From a checkpoint of a small self-supervised audio encoder (BEST-RQ).
Model: arch transformer, activation swiglu, width 256.
Training: adamw at rate 0.0013, 11000 steps, batches of 128.
Data: trained on acted Russian speech (Dusha), 54.1 epochs.
Rows from block 9 of a small self-supervised audio encoder (BEST-RQ), named by matrix and row number. Rows with one number belong to one neuron. Each number is 50 + 12 x the weight over its row's rms, rounded and kept within 0 to 99. All counts start at 0. After the name is the row's rms in percent of the matrix's.
After each neuron's rows are labels from the 100 clips, of 14976, where the neuron reaches its largest size: "responds to" is what is common among them. Only what is clearly more common there than usual is listed. The data: acted Russian speech (Dusha). In brackets: how many of the 100, against the usual share in percent.
# gate: MLP gate (model.blocks.9.mlp.gate.weight, 1024x256), inputs 172-255
# fc1: MLP up (model.blocks.9.mlp.fc1.weight, 1024x256), inputs 172-255
# fc2: MLP down (model.blocks.9.mlp.fc2.weight, 256x1024, transposed), outputs 172-255

gate.172 083:44 44 51 38 52 36 42 52 64 51 34 27 59 52 64 57 43 64 56 49 40 69 55 52 24 52 58 55 41 52 45 51 72 67 54 54 72 39 51 51 63 58 53 52 37 17 50 38 29 41 26 67 64 48 46 60 40 78 57 55 31 49 41 49 38 64 60 56 16 61 59 56 36 58 48 62 38 48 45 54 34 37 59 33
fc1.172 106:37 56 44 32 42 42 49 24 65 41 50 43 62 58 45 83 40 73 45 51 30 54 34 41 29 56 40 47 43 64 36 35 43 72 68 55 60 52 44 55 48 58 56 62 53 13 63 49 45 52 30 52 59 57 63 56 50 69 72 52 59 48 66 33 48 60 41 70 33 51 69 47 51 70 47 51 31 56 55 59 50 25 62 39
fc2.172 109:45 38 66 56 56 46 52 46 59 74 54 56 54 56 42 36 70 59 29 46 48 22 46 63 50 57 51 36 69 72 56 41 65 57 64 26 45 46 52 59 54 45 23 34 44 37 37 62 40 63 61 53 46 56 55 64 63 52 43 41 58 42 38 33 52 43 43 47 37 48 71 58 62 64 47 60 44 59 68 53 66 18 63 38
responds to: emotion: angry (40 vs 18.8)

gate.433 052:58 56 50 53 40 68 52 49 55 41 52 45 60 43 57 63 46 25 64 48 27 45 39 45 49 78 77 61 47 52 64 40 40 58 31 41 25 62 42 35 47 68 44 44 46 74 77 52 37 51 52 55 43 31 43 48 53 51 38 54 47 32 59 47 42 47 57 45 45 54 74 58 52 66 56 12 45 44 42 33 65 53 43 19
fc1.433 076:45 33 65 63 47 50 51 52 70 44 54 51 45 56 59 44 59 62 55 58 71 61 38 45 71 72 37 60 52 52 74 19 40 44 37 69 28 58 41 48 48 51 42 30 46 59 47 35 29 53 55 57 49 44 50 30 62 60 53 34 48 54 45 62 37 37 44 61 75 49 36 56 58 62 49 49 33 49 42 44 50 53 55 50
fc2.433 082:63 56 56 56 47 36 54 44 36 54 51 32 63 40 42 45 61 30 48 63 47 20 55 66 55 66 67 46 55 53 46 68 46 59 75 36 60 63 75 48 41 70 42 66 48 60 54 56 68 42 62 37 47 34 48 68 45 38 66 43 82 71 54 45 52 56 60 46 58 53 48 44 43 60 49 64 37 63 68 55 72 50 52 24
responds to: emotion: angry (42 vs 18.8)

gate.626 059:55 52 48 37 39 41 53 50 84 66 26 56 55 59 71 34 60 65 46 18 41 50 49 70 29 25 43 53 53 40 47 55 81 65 53 38 51 40 49 39 67 58 54 58 61 55 47 55 47 57 56 58 31 50 61 47 57 49 27 45 48 57 48 54 53 55 45 57 62 46 46 42 37 29 41 55 41 43 56 56 25 54 51 75
fc1.626 093:51 34 50 64 41 56 43 47 47 58 50 53 38 54 51 57 44 63 41 29 58 57 61 59 49 44 50 35 49 32 48 70 29 39 15 44 60 39 51 42 73 55 69 51 55 21 54 66 50 48 48 46 55 53 54 48 51 41 32 34 26 36 55 67 53 52 61 36 47 55 37 63 38 67 63 48 49 71 56 66 41 54 45 58
fc2.626 085:48 41 44 67 64 42 59 32 62 52 59 57 50 56 64 66 70 58 53 38 33 59 61 56 36 44 44 53 48 46 45 55 72 36 55 55 58 54 39 31 48 60 62 38 70 27 46 37 36 55 45 39 46 48 75 64 55 52 54 56 38 62 66 29 70 40 43 47 35 66 64 54 46 50 50 69 46 41 63 41 42 53 54 60
responds to: emotion: sad (55 vs 27.3)

gate.501 108:58 42 37 44 43 33 40 48 40 58 31 30 49 34 38 57 34 42 79 40 54 31 53 55 53 46 55 32 53 71 38 51 64 54 53 41 80 45 54 49 35 41 54 45 60 46 66 33 46 62 49 60 61 61 59 66 27 51 41 40 60 51 72 55 50 65 35 44 40 58 44 38 62 42 37 46 48 72 38 51 50 52 68 50
fc1.501 101:48 43 55 48 63 59 44 46 62 38 58 51 49 54 56 54 51 58 47 70 60 31 44 15 38 48 52 54 48 39 38 60 44 41 58 55 46 26 59 56 48 52 41 53 39 38 64 54 72 46 52 58 65 35 31 46 52 44 49 54 23 52 44 58 45 42 62 37 31 34 50 46 38 57 53 48 62 42 37 54 54 55 55 44
fc2.501 105:64 63 52 59 34 51 54 24 28 55 51 37 54 69 48 45 40 72 39 59 42 27 45 55 53 55 39 46 49 57 26 49 40 38 62 43 35 22 42 68 52 56 59 58 39 44 70 54 82 49 35 69 57 47 42 41 26 52 55 42 55 56 42 46 65 55 45 32 43 49 63 37 54 51 62 44 65 56 66 60 64 33 49 55
responds to: emotion: sad (55 vs 27.3)

gate.643 064:76 48 66 61 50 43 37 60 44 76 61 24 41 38 50 60 47 33 78 50 60 75 58 52 42 52 55 63 34 36 39 58 81 56 56 49 55 61 44 52 27 54 61 58 63 39 28 46 53 69 45 39 41 45 56 64 40 59 71 42 60 76 45 29 47 45 41 58 27 64 59 53 56 48 58 53 43 76 40 30 55 56 44 78
fc1.643 104:37 72 59 48 47 50 43 48 36 72 45 51 52 53 48 27 52 59 53 45 31 55 58 36 44 38 54 62 48 45 50 62 56 80 63 54 46 48 49 53 56 40 55 49 49 26 35 65 61 51 41 51 29 51 40 48 58 59 59 69 52 57 21 55 49 45 56 51 36 56 70 64 79 49 52 54 59 47 52 59 90 22 44 40
fc2.643 099:57 57 51 54 44 53 62 32 23 28 49 40 58 59 32 41 42 56 65 41 93 48 64 43 57 36 39 37 46 49 50 73 31 44 52 56 69 67 61 58 44 45 44 51 46 81 62 54 70 65 62 57 55 53 54 35 57 55 46 42 37 26 43 52 36 58 40 60 63 35 21 62 75 44 34 43 51 40 37 48 26 45 58 48
responds to: emotion: angry (46 vs 18.8)

gate.685 047:42 47 53 56 46 45 36 58 50 48 48 50 48 51 76 66 50 38 59 44 49 26 69 46 54 72 64 72 39 38 42 63 48 80 53 37 45 45 41 41 39 56 65 78 40 26 54 51 46 42 54 37 61 76 27 49 37 56 55 62 54 75 30 37 44 49 67 21 42 58 38 41 46 37 53 61 41 53 44 51 24 35 63 76
fc1.685 077:45 21 53 29 51 25 41 44 33 54 49 52 64 46 54 59 38 52 61 55 37 54 53 48 44 55 41 58 52 37 51 52 48 68 30 08 50 43 51 43 45 50 59 47 45 31 63 35 70 57 30 49 64 62 29 47 28 54 51 75 74 62 48 43 48 61 63 71 28 67 44 45 39 64 52 44 28 79 38 30 72 14 65 53
fc2.685 078:45 60 47 42 49 40 42 40 50 34 55 52 57 62 58 58 55 43 34 30 50 58 59 63 47 38 49 46 48 54 48 70 26 37 34 38 40 77 63 52 55 44 48 52 57 46 36 55 69 49 62 41 49 51 42 25 59 53 56 58 41 49 58 42 60 40 57 77 38 48 49 76 31 53 48 75 76 62 48 40 14 75 59 64
responds to: emotion: positive (45 vs 18.5)

gate.255 061:38 50 58 62 45 53 36 53 56 57 57 40 47 47 52 74 39 41 41 46 32 37 58 51 34 94 61 64 36 28 40 30 31 99 55 17 44 37 46 60 46 82 63 58 48 57 55 62 54 52 45 41 52 64 38 48 33 35 61 41 71 60 45 67 52 45 69 31 10 53 48 44 43 38 55 47 50 65 38 55 65 28 55 45
fc1.255 096:50 74 72 56 44 64 51 48 43 68 48 35 41 53 46 74 42 44 49 43 42 39 37 55 29 75 55 56 53 67 73 33 32 82 45 45 50 52 48 49 50 53 50 47 40 36 39 56 66 61 43 50 66 60 42 71 42 44 45 67 47 39 34 22 32 42 63 36 16 60 73 58 23 55 56 43 56 57 51 39 60 46 48 35
fc2.255 089:52 53 56 49 51 45 58 56 56 62 63 52 57 62 33 40 61 40 39 55 66 44 54 41 64 64 70 49 44 49 66 71 57 46 60 39 29 55 40 41 44 49 26 44 50 53 41 61 63 49 53 53 43 46 70 52 63 29 42 48 17 36 19 40 63 46 40 58 30 53 53 40 59 69 50 54 62 51 51 73 49 23 35 49
responds to: emotion: angry (46 vs 18.8)

gate.576 097:50 30 56 40 27 51 52 53 23 63 43 38 56 38 69 30 49 37 45 58 63 48 39 47 51 38 70 62 68 38 53 65 58 40 60 35 72 60 61 41 42 59 40 65 54 38 60 59 41 49 50 66 18 41 48 53 42 54 59 37 57 62 49 61 57 52 50 53 53 38 33 41 52 48 49 66 41 45 40 66 65 55 56 41
fc1.576 129:47 67 37 80 54 57 44 53 56 29 74 49 32 69 41 76 35 33 66 52 57 62 55 64 39 41 42 54 44 43 49 58 53 37 32 53 40 41 48 64 71 57 59 46 51 72 54 43 66 45 34 43 79 43 43 50 49 73 28 55 34 43 53 41 49 49 56 51 32 42 65 61 40 36 49 30 60 46 41 46 41 57 35 62
fc2.576 130:28 49 58 56 57 50 52 55 35 47 45 21 54 61 52 44 44 46 43 48 31 59 66 51 39 47 51 58 34 53 28 43 65 47 61 40 74 31 49 46 54 48 25 48 43 33 52 68 42 24 68 53 34 52 36 54 39 61 49 40 47 63 34 67 45 55 67 35 36 58 61 55 50 45 51 25 57 63 51 51 65 36 47 49
responds to: emotion: sad (56 vs 27.3)

gate.527 049:58 46 40 41 61 52 60 54 33 65 60 65 64 47 36 10 48 43 41 40 55 43 59 47 45 37 41 36 41 76 62 57 30 41 73 26 43 41 46 33 51 54 44 54 48 60 50 59 42 58 51 55 67 48 59 56 43 46 29 48 62 20 35 59 49 50 60 57 46 71 32 55 49 41 49 67 64 39 48 54 55 50 54 53
fc1.527 073:32 63 60 55 49 59 43 43 61 63 32 61 57 50 47 67 51 36 68 26 34 53 46 60 46 44 43 46 40 59 53 40 43 31 69 70 49 58 50 46 41 42 50 51 56 83 68 39 29 58 45 77 49 44 56 35 56 48 24 42 19 52 55 49 56 61 43 72 46 38 46 60 52 39 38 11 40 40 41 39 42 66 62 44
fc2.527 068:51 66 40 60 35 43 39 45 47 57 47 58 55 60 47 60 68 48 52 51 56 69 54 54 52 62 51 45 42 42 59 80 60 58 48 62 25 46 38 33 64 49 41 38 65 49 48 48 43 43 45 46 47 64 53 56 64 43 19 51 28 28 26 31 57 46 54 34 49 48 34 57 43 76 52 45 48 49 60 61 53 30 51 86
responds to: emotion: angry (41 vs 18.8)

gate.429 049:47 46 50 46 54 63 51 59 59 44 52 55 52 44 55 58 49 22 50 59 37 51 46 47 41 64 41 41 38 73 39 39 10 66 67 34 53 35 54 44 67 60 33 48 45 47 71 62 48 39 44 50 50 56 38 41 64 52 43 56 66 23 52 61 41 61 65 42 40 50 47 60 44 45 54 26 74 64 58 52 51 36 54 57
fc1.429 077:55 47 43 24 55 37 55 57 60 49 34 54 58 64 66 32 46 55 40 62 60 56 37 67 58 36 43 55 62 47 75 74 53 37 54 59 39 65 55 55 34 48 60 58 48 86 48 26 42 41 47 62 38 35 60 57 44 60 53 57 73 62 44 56 42 36 38 63 63 46 61 41 53 46 46 72 61 35 50 44 42 48 42 33
fc2.429 071:37 39 49 32 67 45 49 45 42 79 34 23 57 70 42 44 42 38 77 48 42 44 64 56 51 52 83 51 55 37 58 81 21 55 52 56 68 17 38 65 41 50 69 56 56 52 67 48 54 62 32 62 33 44 55 72 34 38 32 54 38 54 44 58 52 49 51 27 50 41 39 39 61 54 59 50 63 31 40 70 47 51 44 38
responds to: emotion: positive (42 vs 18.5)

gate.309 118:75 61 44 55 49 53 47 38 38 50 50 46 43 53 64 59 58 25 53 37 58 39 49 52 34 42 46 48 54 62 46 65 72 37 37 54 58 63 76 30 35 56 60 48 73 38 57 52 66 66 55 60 52 59 64 65 61 46 54 40 42 49 57 52 62 68 45 36 44 40 50 41 65 55 34 51 37 40 45 52 57 59 62 53
fc1.309 155:48 69 61 30 54 29 49 43 40 46 46 40 49 46 32 43 43 73 73 32 50 54 63 45 36 50 44 72 40 56 54 43 50 71 51 27 57 43 50 60 44 39 70 52 52 21 55 44 43 59 48 63 51 49 40 44 18 53 43 27 40 48 36 50 53 58 42 66 58 64 39 41 48 56 26 47 36 55 49 38 34 51 62 68
fc2.309 149:56 64 36 45 24 31 58 71 43 52 38 49 30 28 52 60 52 57 34 50 61 65 60 60 42 43 49 52 51 51 52 44 73 53 37 35 35 60 38 48 55 65 46 35 60 57 47 53 54 54 77 58 44 48 47 49 46 39 27 44 44 50 61 40 47 76 41 50 48 48 56 57 35 60 30 26 57 75 48 39 40 58 38 61
responds to: emotion: sad (55 vs 27.3)

gate.67 069:53 50 49 41 54 47 45 62 50 29 61 33 52 55 34 52 55 49 50 61 47 57 60 63 53 45 59 21 44 80 36 49 23 74 32 22 47 21 39 38 61 62 56 53 42 61 99 42 46 52 37 34 60 49 45 55 41 56 60 38 73 42 49 42 38 53 60 16 22 66 32 58 37 40 59 51 50 67 53 45 57 39 57 46
fc1.67 102:61 73 57 43 38 60 53 49 49 67 28 49 44 27 44 45 57 62 64 40 26 63 69 49 42 59 47 53 48 44 46 43 78 50 50 74 46 57 54 59 43 43 48 30 50 42 35 56 51 62 60 61 44 47 43 53 48 47 32 33 59 47 37 53 46 53 44 62 57 52 67 49 34 51 44 29 52 60 38 47 56 53 49 81
fc2.67 098:34 54 48 56 35 40 49 68 42 60 40 49 57 28 36 47 63 43 45 57 30 66 62 35 46 50 65 45 39 48 50 24 71 62 49 46 25 45 76 39 38 62 62 47 55 36 57 47 46 46 57 32 62 31 69 74 39 50 53 34 65 52 50 28 58 66 47 58 57 77 50 32 44 52 28 47 33 70 51 43 50 33 45 47
responds to: emotion: positive (43 vs 18.5)

gate.209 101:63 32 50 40 29 48 60 56 46 42 44 41 46 44 51 47 52 42 60 46 39 40 48 59 51 44 68 59 63 41 53 70 46 48 56 35 81 54 59 35 41 49 45 75 63 39 57 60 27 44 53 68 30 53 52 48 39 54 55 42 53 56 67 73 62 54 45 53 49 35 38 27 55 31 40 61 32 34 52 65 60 65 55 31
fc1.209 140:39 67 53 69 64 46 48 61 45 16 77 50 52 65 42 54 40 45 66 58 61 74 51 63 33 56 44 49 30 51 45 58 53 50 49 66 35 42 45 64 77 57 50 56 36 66 48 33 64 42 31 39 79 37 46 55 56 59 53 36 55 44 43 28 48 43 60 50 46 51 75 72 32 44 65 42 52 47 47 48 50 41 23 41
fc2.209 134:64 26 46 43 47 36 55 66 31 15 36 36 47 43 66 49 54 47 51 52 55 48 61 61 33 29 56 53 39 51 29 60 66 49 68 59 69 26 49 57 44 49 38 59 48 42 74 48 35 25 48 70 35 47 39 58 33 52 44 37 48 62 64 76 41 51 55 33 30 47 70 59 39 41 53 43 58 58 56 57 54 54 42 39
responds to: emotion: sad (60 vs 27.3)

gate.599 105:37 56 58 42 51 65 35 49 24 70 52 35 55 49 43 22 52 44 37 46 41 55 63 35 60 53 60 41 40 54 66 55 20 66 54 68 39 30 57 51 55 59 59 37 35 55 42 43 70 73 43 43 61 44 59 61 60 37 44 42 47 48 18 53 36 50 70 45 44 57 48 49 64 54 56 30 45 45 28 32 55 65 31 32
fc1.599 137:60 37 44 47 48 55 46 70 49 44 20 45 49 42 64 58 32 42 56 41 45 46 51 49 47 64 56 37 42 53 49 68 53 42 52 34 73 47 62 54 50 36 56 52 47 49 55 29 60 59 55 50 58 38 46 73 46 47 34 49 41 48 66 55 41 64 64 49 34 60 58 42 41 52 53 54 61 70 33 49 30 42 50 53
fc2.599 137:18 52 50 49 45 62 57 54 78 55 44 81 52 58 35 56 28 59 50 26 51 52 44 56 53 58 35 51 47 74 51 34 40 27 64 45 37 69 47 61 61 49 51 44 52 68 39 51 51 54 50 40 62 38 64 11 45 27 46 56 25 42 48 35 44 38 64 75 69 49 46 51 43 50 56 33 59 47 44 33 46 46 42 50
responds to: emotion: angry (47 vs 18.8)

gate.143 077:58 53 63 43 40 43 73 56 26 36 39 54 67 36 59 48 69 49 45 61 62 76 66 58 26 52 40 45 49 54 34 71 76 55 66 24 70 52 44 49 58 48 38 51 56 34 73 65 59 43 61 48 37 44 42 49 61 62 40 43 51 67 64 49 43 62 48 58 30 60 49 50 34 51 31 44 51 58 62 59 42 51 56 68
fc1.143 103:51 40 54 49 59 44 51 67 92 43 61 60 42 35 45 36 45 36 58 49 61 32 52 32 35 48 45 50 44 56 46 39 46 76 58 26 55 39 53 51 44 62 46 63 50 46 44 39 53 44 61 38 51 55 42 53 46 47 55 41 64 66 41 60 56 50 50 43 30 45 36 37 60 40 38 61 44 63 39 60 44 49 50 64
fc2.143 105:65 18 45 57 61 36 54 69 72 17 51 39 49 46 46 28 50 51 50 71 89 44 52 50 46 36 75 53 41 51 48 27 61 41 36 42 61 59 38 33 42 51 50 75 54 38 56 45 40 65 55 65 64 51 43 33 57 62 48 50 62 36 56 61 38 50 46 51 59 50 48 52 68 42 41 51 47 40 55 43 60 40 55 48
responds to: emotion: sad (67 vs 27.3)

gate.580 106:59 51 49 32 53 48 52 53 49 25 36 68 55 48 55 61 67 47 38 66 46 47 49 58 67 61 64 46 57 40 57 50 44 27 58 60 51 26 55 14 43 67 40 66 51 54 71 47 47 37 69 62 54 51 49 34 48 33 35 58 44 59 40 65 51 48 51 38 57 51 29 44 46 35 53 42 57 40 52 43 52 57 43 53
fc1.580 142:71 49 26 32 32 30 67 44 49 52 33 63 24 39 45 39 49 64 66 53 45 41 55 38 33 51 51 46 57 44 64 63 43 61 85 47 52 52 51 54 54 31 37 58 67 57 36 57 56 51 29 60 63 48 68 56 40 59 17 44 59 50 80 52 45 55 31 59 56 29 67 28 43 49 54 75 56 28 56 79 65 38 49 55
fc2.580 139:62 73 48 48 52 27 49 40 39 54 55 58 48 57 36 52 38 47 42 57 52 29 46 45 43 78 54 57 62 55 53 55 35 56 53 59 54 32 30 56 58 33 68 72 59 24 75 53 37 39 35 50 55 43 59 81 61 43 48 49 44 48 63 42 60 55 58 46 46 60 70 58 47 47 42 56 61 60 52 66 54 27 52 66
responds to: emotion: positive (41 vs 18.5)

gate.75 107:47 49 53 41 35 54 70 49 62 46 43 65 34 44 58 33 57 25 48 60 49 32 58 48 32 50 63 65 55 58 52 46 55 48 60 56 67 44 56 47 56 47 60 65 66 59 58 59 48 52 34 51 46 57 52 52 64 46 54 38 50 58 61 51 43 53 50 49 71 35 51 26 57 37 59 36 39 30 38 76 48 31 50 32
fc1.75 145:47 47 37 43 56 21 64 74 68 47 58 50 60 45 43 41 43 39 53 49 64 64 54 36 50 64 66 32 19 49 49 58 45 71 60 47 32 42 46 39 71 51 40 77 38 54 45 40 57 35 46 40 57 25 60 44 55 36 52 41 46 51 53 54 54 67 63 65 40 56 51 50 42 70 55 46 42 50 45 48 39 52 24 50
fc2.75 142:54 52 40 37 52 29 55 57 20 40 39 44 55 64 52 62 48 53 27 54 70 58 40 46 46 46 64 60 66 44 66 56 58 60 43 62 42 23 62 46 54 46 69 54 49 68 65 48 50 48 42 44 57 52 71 37 45 33 44 54 19 50 46 35 44 42 46 56 62 46 61 65 42 49 54 36 77 48 38 58 40 23 38 74
responds to: emotion: sad (56 vs 27.3)

gate.36 050:37 33 57 45 40 38 47 45 56 42 46 56 61 54 36 62 65 71 43 60 53 65 68 54 60 35 52 67 71 82 29 40 59 46 37 43 49 49 48 49 46 40 41 28 48 53 67 59 47 60 56 47 54 42 59 44 41 73 56 27 76 48 41 53 47 56 57 71 58 44 38 51 58 50 57 65 41 34 48 52 58 38 55 57
fc1.36 072:50 39 45 66 42 47 48 48 48 51 51 49 48 49 42 62 48 41 61 62 51 31 56 35 50 55 54 51 54 41 49 42 73 44 12 31 33 46 47 61 44 39 52 35 48 67 44 48 49 55 37 43 47 51 61 48 31 63 48 45 68 74 65 65 45 46 61 51 51 54 47 45 68 51 49 44 31 44 39 45 74 53 59 51
fc2.36 073:41 35 50 47 40 69 44 47 54 40 65 41 56 52 41 44 50 57 39 31 49 45 53 35 62 41 40 57 57 29 58 42 47 56 26 42 58 37 92 65 46 55 69 66 46 46 38 52 57 42 61 45 56 38 59 32 38 71 67 27 41 51 45 50 67 58 51 43 58 49 35 42 53 39 46 58 38 50 43 47 34 57 33 25
responds to: emotion: angry (43 vs 18.8)

gate.439 139:49 62 68 51 07 65 48 66 55 50 31 44 50 47 60 48 43 72 43 55 57 45 44 55 54 35 41 44 42 38 55 58 48 51 57 43 39 41 65 37 55 85 44 52 47 52 57 41 41 32 42 59 26 49 55 57 51 50 21 45 52 49 45 38 43 50 44 51 39 55 61 47 39 51 43 49 46 54 59 62 48 51 50 31
fc1.439 181:45 33 43 60 74 34 47 57 52 41 69 49 55 64 42 58 56 20 52 67 52 60 50 52 60 52 68 63 72 47 46 34 62 51 40 49 58 48 46 54 63 50 41 52 48 49 50 58 55 49 52 37 59 43 48 41 56 53 80 60 41 52 47 71 53 46 62 43 58 47 27 63 49 38 62 55 62 42 35 36 60 49 44 65
fc2.439 201:42 44 82 74 47 54 43 55 46 47 39 43 79 64 45 58 35 51 51 60 53 61 58 59 74 49 58 58 68 32 52 48 52 55 35 53 46 45 23 36 67 70 48 59 38 48 60 54 34 25 36 44 55 55 40 45 56 61 54 59 43 56 45 52 40 19 57 46 39 42 37 50 53 23 57 57 50 35 48 48 54 54 40 58
responds to: emotion: angry (41 vs 18.8)

gate.608 119:64 37 58 64 35 41 56 47 35 57 54 33 45 42 61 35 46 20 70 57 80 38 32 55 34 35 59 63 63 45 44 73 58 42 58 40 75 63 63 53 43 34 49 65 60 52 38 51 59 40 51 61 34 41 47 67 52 66 56 45 31 65 66 47 52 50 43 57 55 36 50 49 53 66 41 78 60 49 57 60 57 49 60 37
fc1.608 116:43 49 43 25 47 60 44 48 50 40 35 63 55 46 43 75 58 71 22 58 21 49 64 57 82 67 60 44 54 64 58 38 26 62 42 67 35 36 58 33 56 59 49 44 58 38 71 44 53 57 48 30 61 74 46 38 40 35 42 66 72 46 36 59 43 54 46 53 52 44 34 26 53 37 52 29 34 41 51 47 43 63 51 50
fc2.608 125:70 41 59 45 50 64 49 41 64 57 46 51 50 67 53 89 39 36 52 59 46 42 56 62 48 57 59 39 57 60 50 64 45 45 23 45 64 52 40 59 41 61 66 66 47 35 57 31 69 72 59 43 56 60 57 58 51 53 49 40 38 46 37 28 60 59 63 36 53 49 55 48 39 55 54 55 64 62 55 62 15 45 52 41
responds to: emotion: sad (57 vs 27.3)

gate.671 107:89 40 52 47 45 41 63 55 61 37 58 53 52 48 85 32 56 43 34 50 64 49 51 51 30 39 61 59 40 46 62 63 53 69 42 41 56 47 50 25 47 66 52 94 54 47 57 45 41 39 62 42 39 44 51 41 65 54 54 34 47 53 45 60 47 56 62 61 55 39 44 44 55 55 50 73 35 36 39 53 18 68 46 43
fc1.671 148:74 54 46 45 41 24 74 48 59 46 60 43 44 46 59 17 53 43 48 51 66 38 42 50 43 53 50 60 47 48 62 71 39 62 80 25 45 53 48 40 51 50 40 62 47 59 52 47 47 46 63 50 44 32 63 49 51 56 53 30 60 57 71 56 47 50 41 66 65 40 63 52 46 55 38 72 41 46 50 61 27 50 51 17
fc2.671 132:42 49 28 47 48 40 60 43 53 41 52 65 46 48 52 66 58 65 32 53 36 47 50 53 32 53 42 57 63 73 56 62 50 66 68 48 58 46 66 52 43 31 65 60 71 63 59 47 64 47 53 31 48 45 70 66 64 45 55 24 45 51 68 25 58 55 47 46 54 53 57 56 36 59 60 54 39 34 54 75 51 43 37 54
responds to: emotion: sad (61 vs 27.3)

gate.44 071:55 37 59 46 25 75 39 52 58 57 62 48 46 35 50 29 44 31 63 64 42 45 25 56 52 74 57 44 72 53 53 49 47 32 40 41 50 45 47 38 58 56 48 47 42 35 68 64 27 50 44 60 47 35 46 50 59 71 41 45 64 31 81 78 35 42 45 38 45 46 37 53 51 40 66 40 48 48 32 36 71 36 58 49
fc1.44 087:71 43 28 47 38 78 49 47 52 65 62 53 50 44 43 44 47 67 65 49 33 77 61 57 69 43 53 43 41 54 66 50 46 50 35 56 35 56 40 57 43 56 46 47 37 44 52 63 38 55 38 42 41 46 59 56 46 58 41 21 53 53 57 51 44 47 47 29 55 31 48 44 50 61 53 35 18 26 42 37 58 86 40 47
fc2.44 096:57 54 42 47 78 28 57 58 45 83 39 27 33 54 53 51 66 34 59 54 46 45 53 60 48 36 64 39 40 67 41 64 47 62 58 37 50 44 43 44 58 50 69 49 49 59 69 63 31 69 51 27 45 54 33 46 59 48 59 56 60 34 50 59 55 65 37 49 49 41 42 47 44 59 44 55 45 63 55 55 61 78 59 51
responds to: emotion: angry (42 vs 18.8)

gate.272 104:61 49 56 36 46 53 44 47 47 16 42 62 38 54 64 62 41 47 56 35 31 59 34 67 43 71 33 57 45 59 49 75 38 54 42 36 67 57 50 35 69 52 47 77 57 42 55 58 22 38 42 61 48 77 35 32 53 65 41 67 69 64 54 85 46 56 56 43 31 38 40 63 64 39 53 50 52 57 56 45 55 53 66 70
fc1.272 146:31 56 67 43 40 58 52 35 32 53 51 55 41 52 57 40 37 31 49 19 51 38 25 49 37 56 49 69 48 58 61 74 48 63 71 37 47 65 50 45 56 47 61 60 61 54 21 63 42 61 46 55 33 63 57 41 52 43 34 38 72 46 27 65 46 47 53 74 52 36 55 42 63 51 56 37 39 41 43 49 63 48 51 37
fc2.272 143:53 44 40 55 44 45 50 51 53 40 52 51 49 68 46 63 41 67 57 19 64 39 79 40 51 31 38 36 34 35 30 62 36 54 32 48 63 50 53 48 48 49 53 57 60 53 14 47 37 50 54 38 58 58 53 36 61 56 56 26 65 39 54 49 47 58 46 59 42 42 48 39 60 51 50 60 32 59 31 65 34 56 40 66
responds to: emotion: sad (58 vs 27.3)

gate.276 105:68 54 38 67 25 47 61 60 22 46 54 35 59 46 56 36 47 41 66 42 72 53 49 62 35 20 40 62 61 59 40 68 94 35 53 39 68 69 47 54 50 33 59 37 57 52 39 50 41 63 50 44 33 46 50 59 44 70 37 32 75 48 69 41 44 55 43 63 52 40 63 51 50 21 41 55 43 52 43 63 42 39 51 58
fc1.276 174:19 41 57 72 60 51 48 61 80 48 66 57 38 65 39 63 42 64 42 72 41 69 59 67 64 52 51 53 63 60 60 30 47 37 35 37 48 46 50 67 60 46 53 47 49 66 83 44 46 41 36 32 56 56 41 50 55 70 50 69 31 56 53 53 37 37 49 42 56 62 64 69 66 53 57 39 67 56 55 53 54 54 40 17
fc2.276 162:72 57 40 50 41 58 47 39 39 32 52 63 52 38 58 54 70 49 58 36 44 47 60 50 35 66 41 48 36 30 37 53 79 69 31 47 39 36 55 39 46 52 45 61 52 32 48 61 69 41 69 67 68 41 46 54 67 58 39 33 47 43 35 41 55 67 46 36 35 39 48 41 50 57 51 48 47 35 41 48 32 37 45 77
responds to: emotion: sad (62 vs 27.3)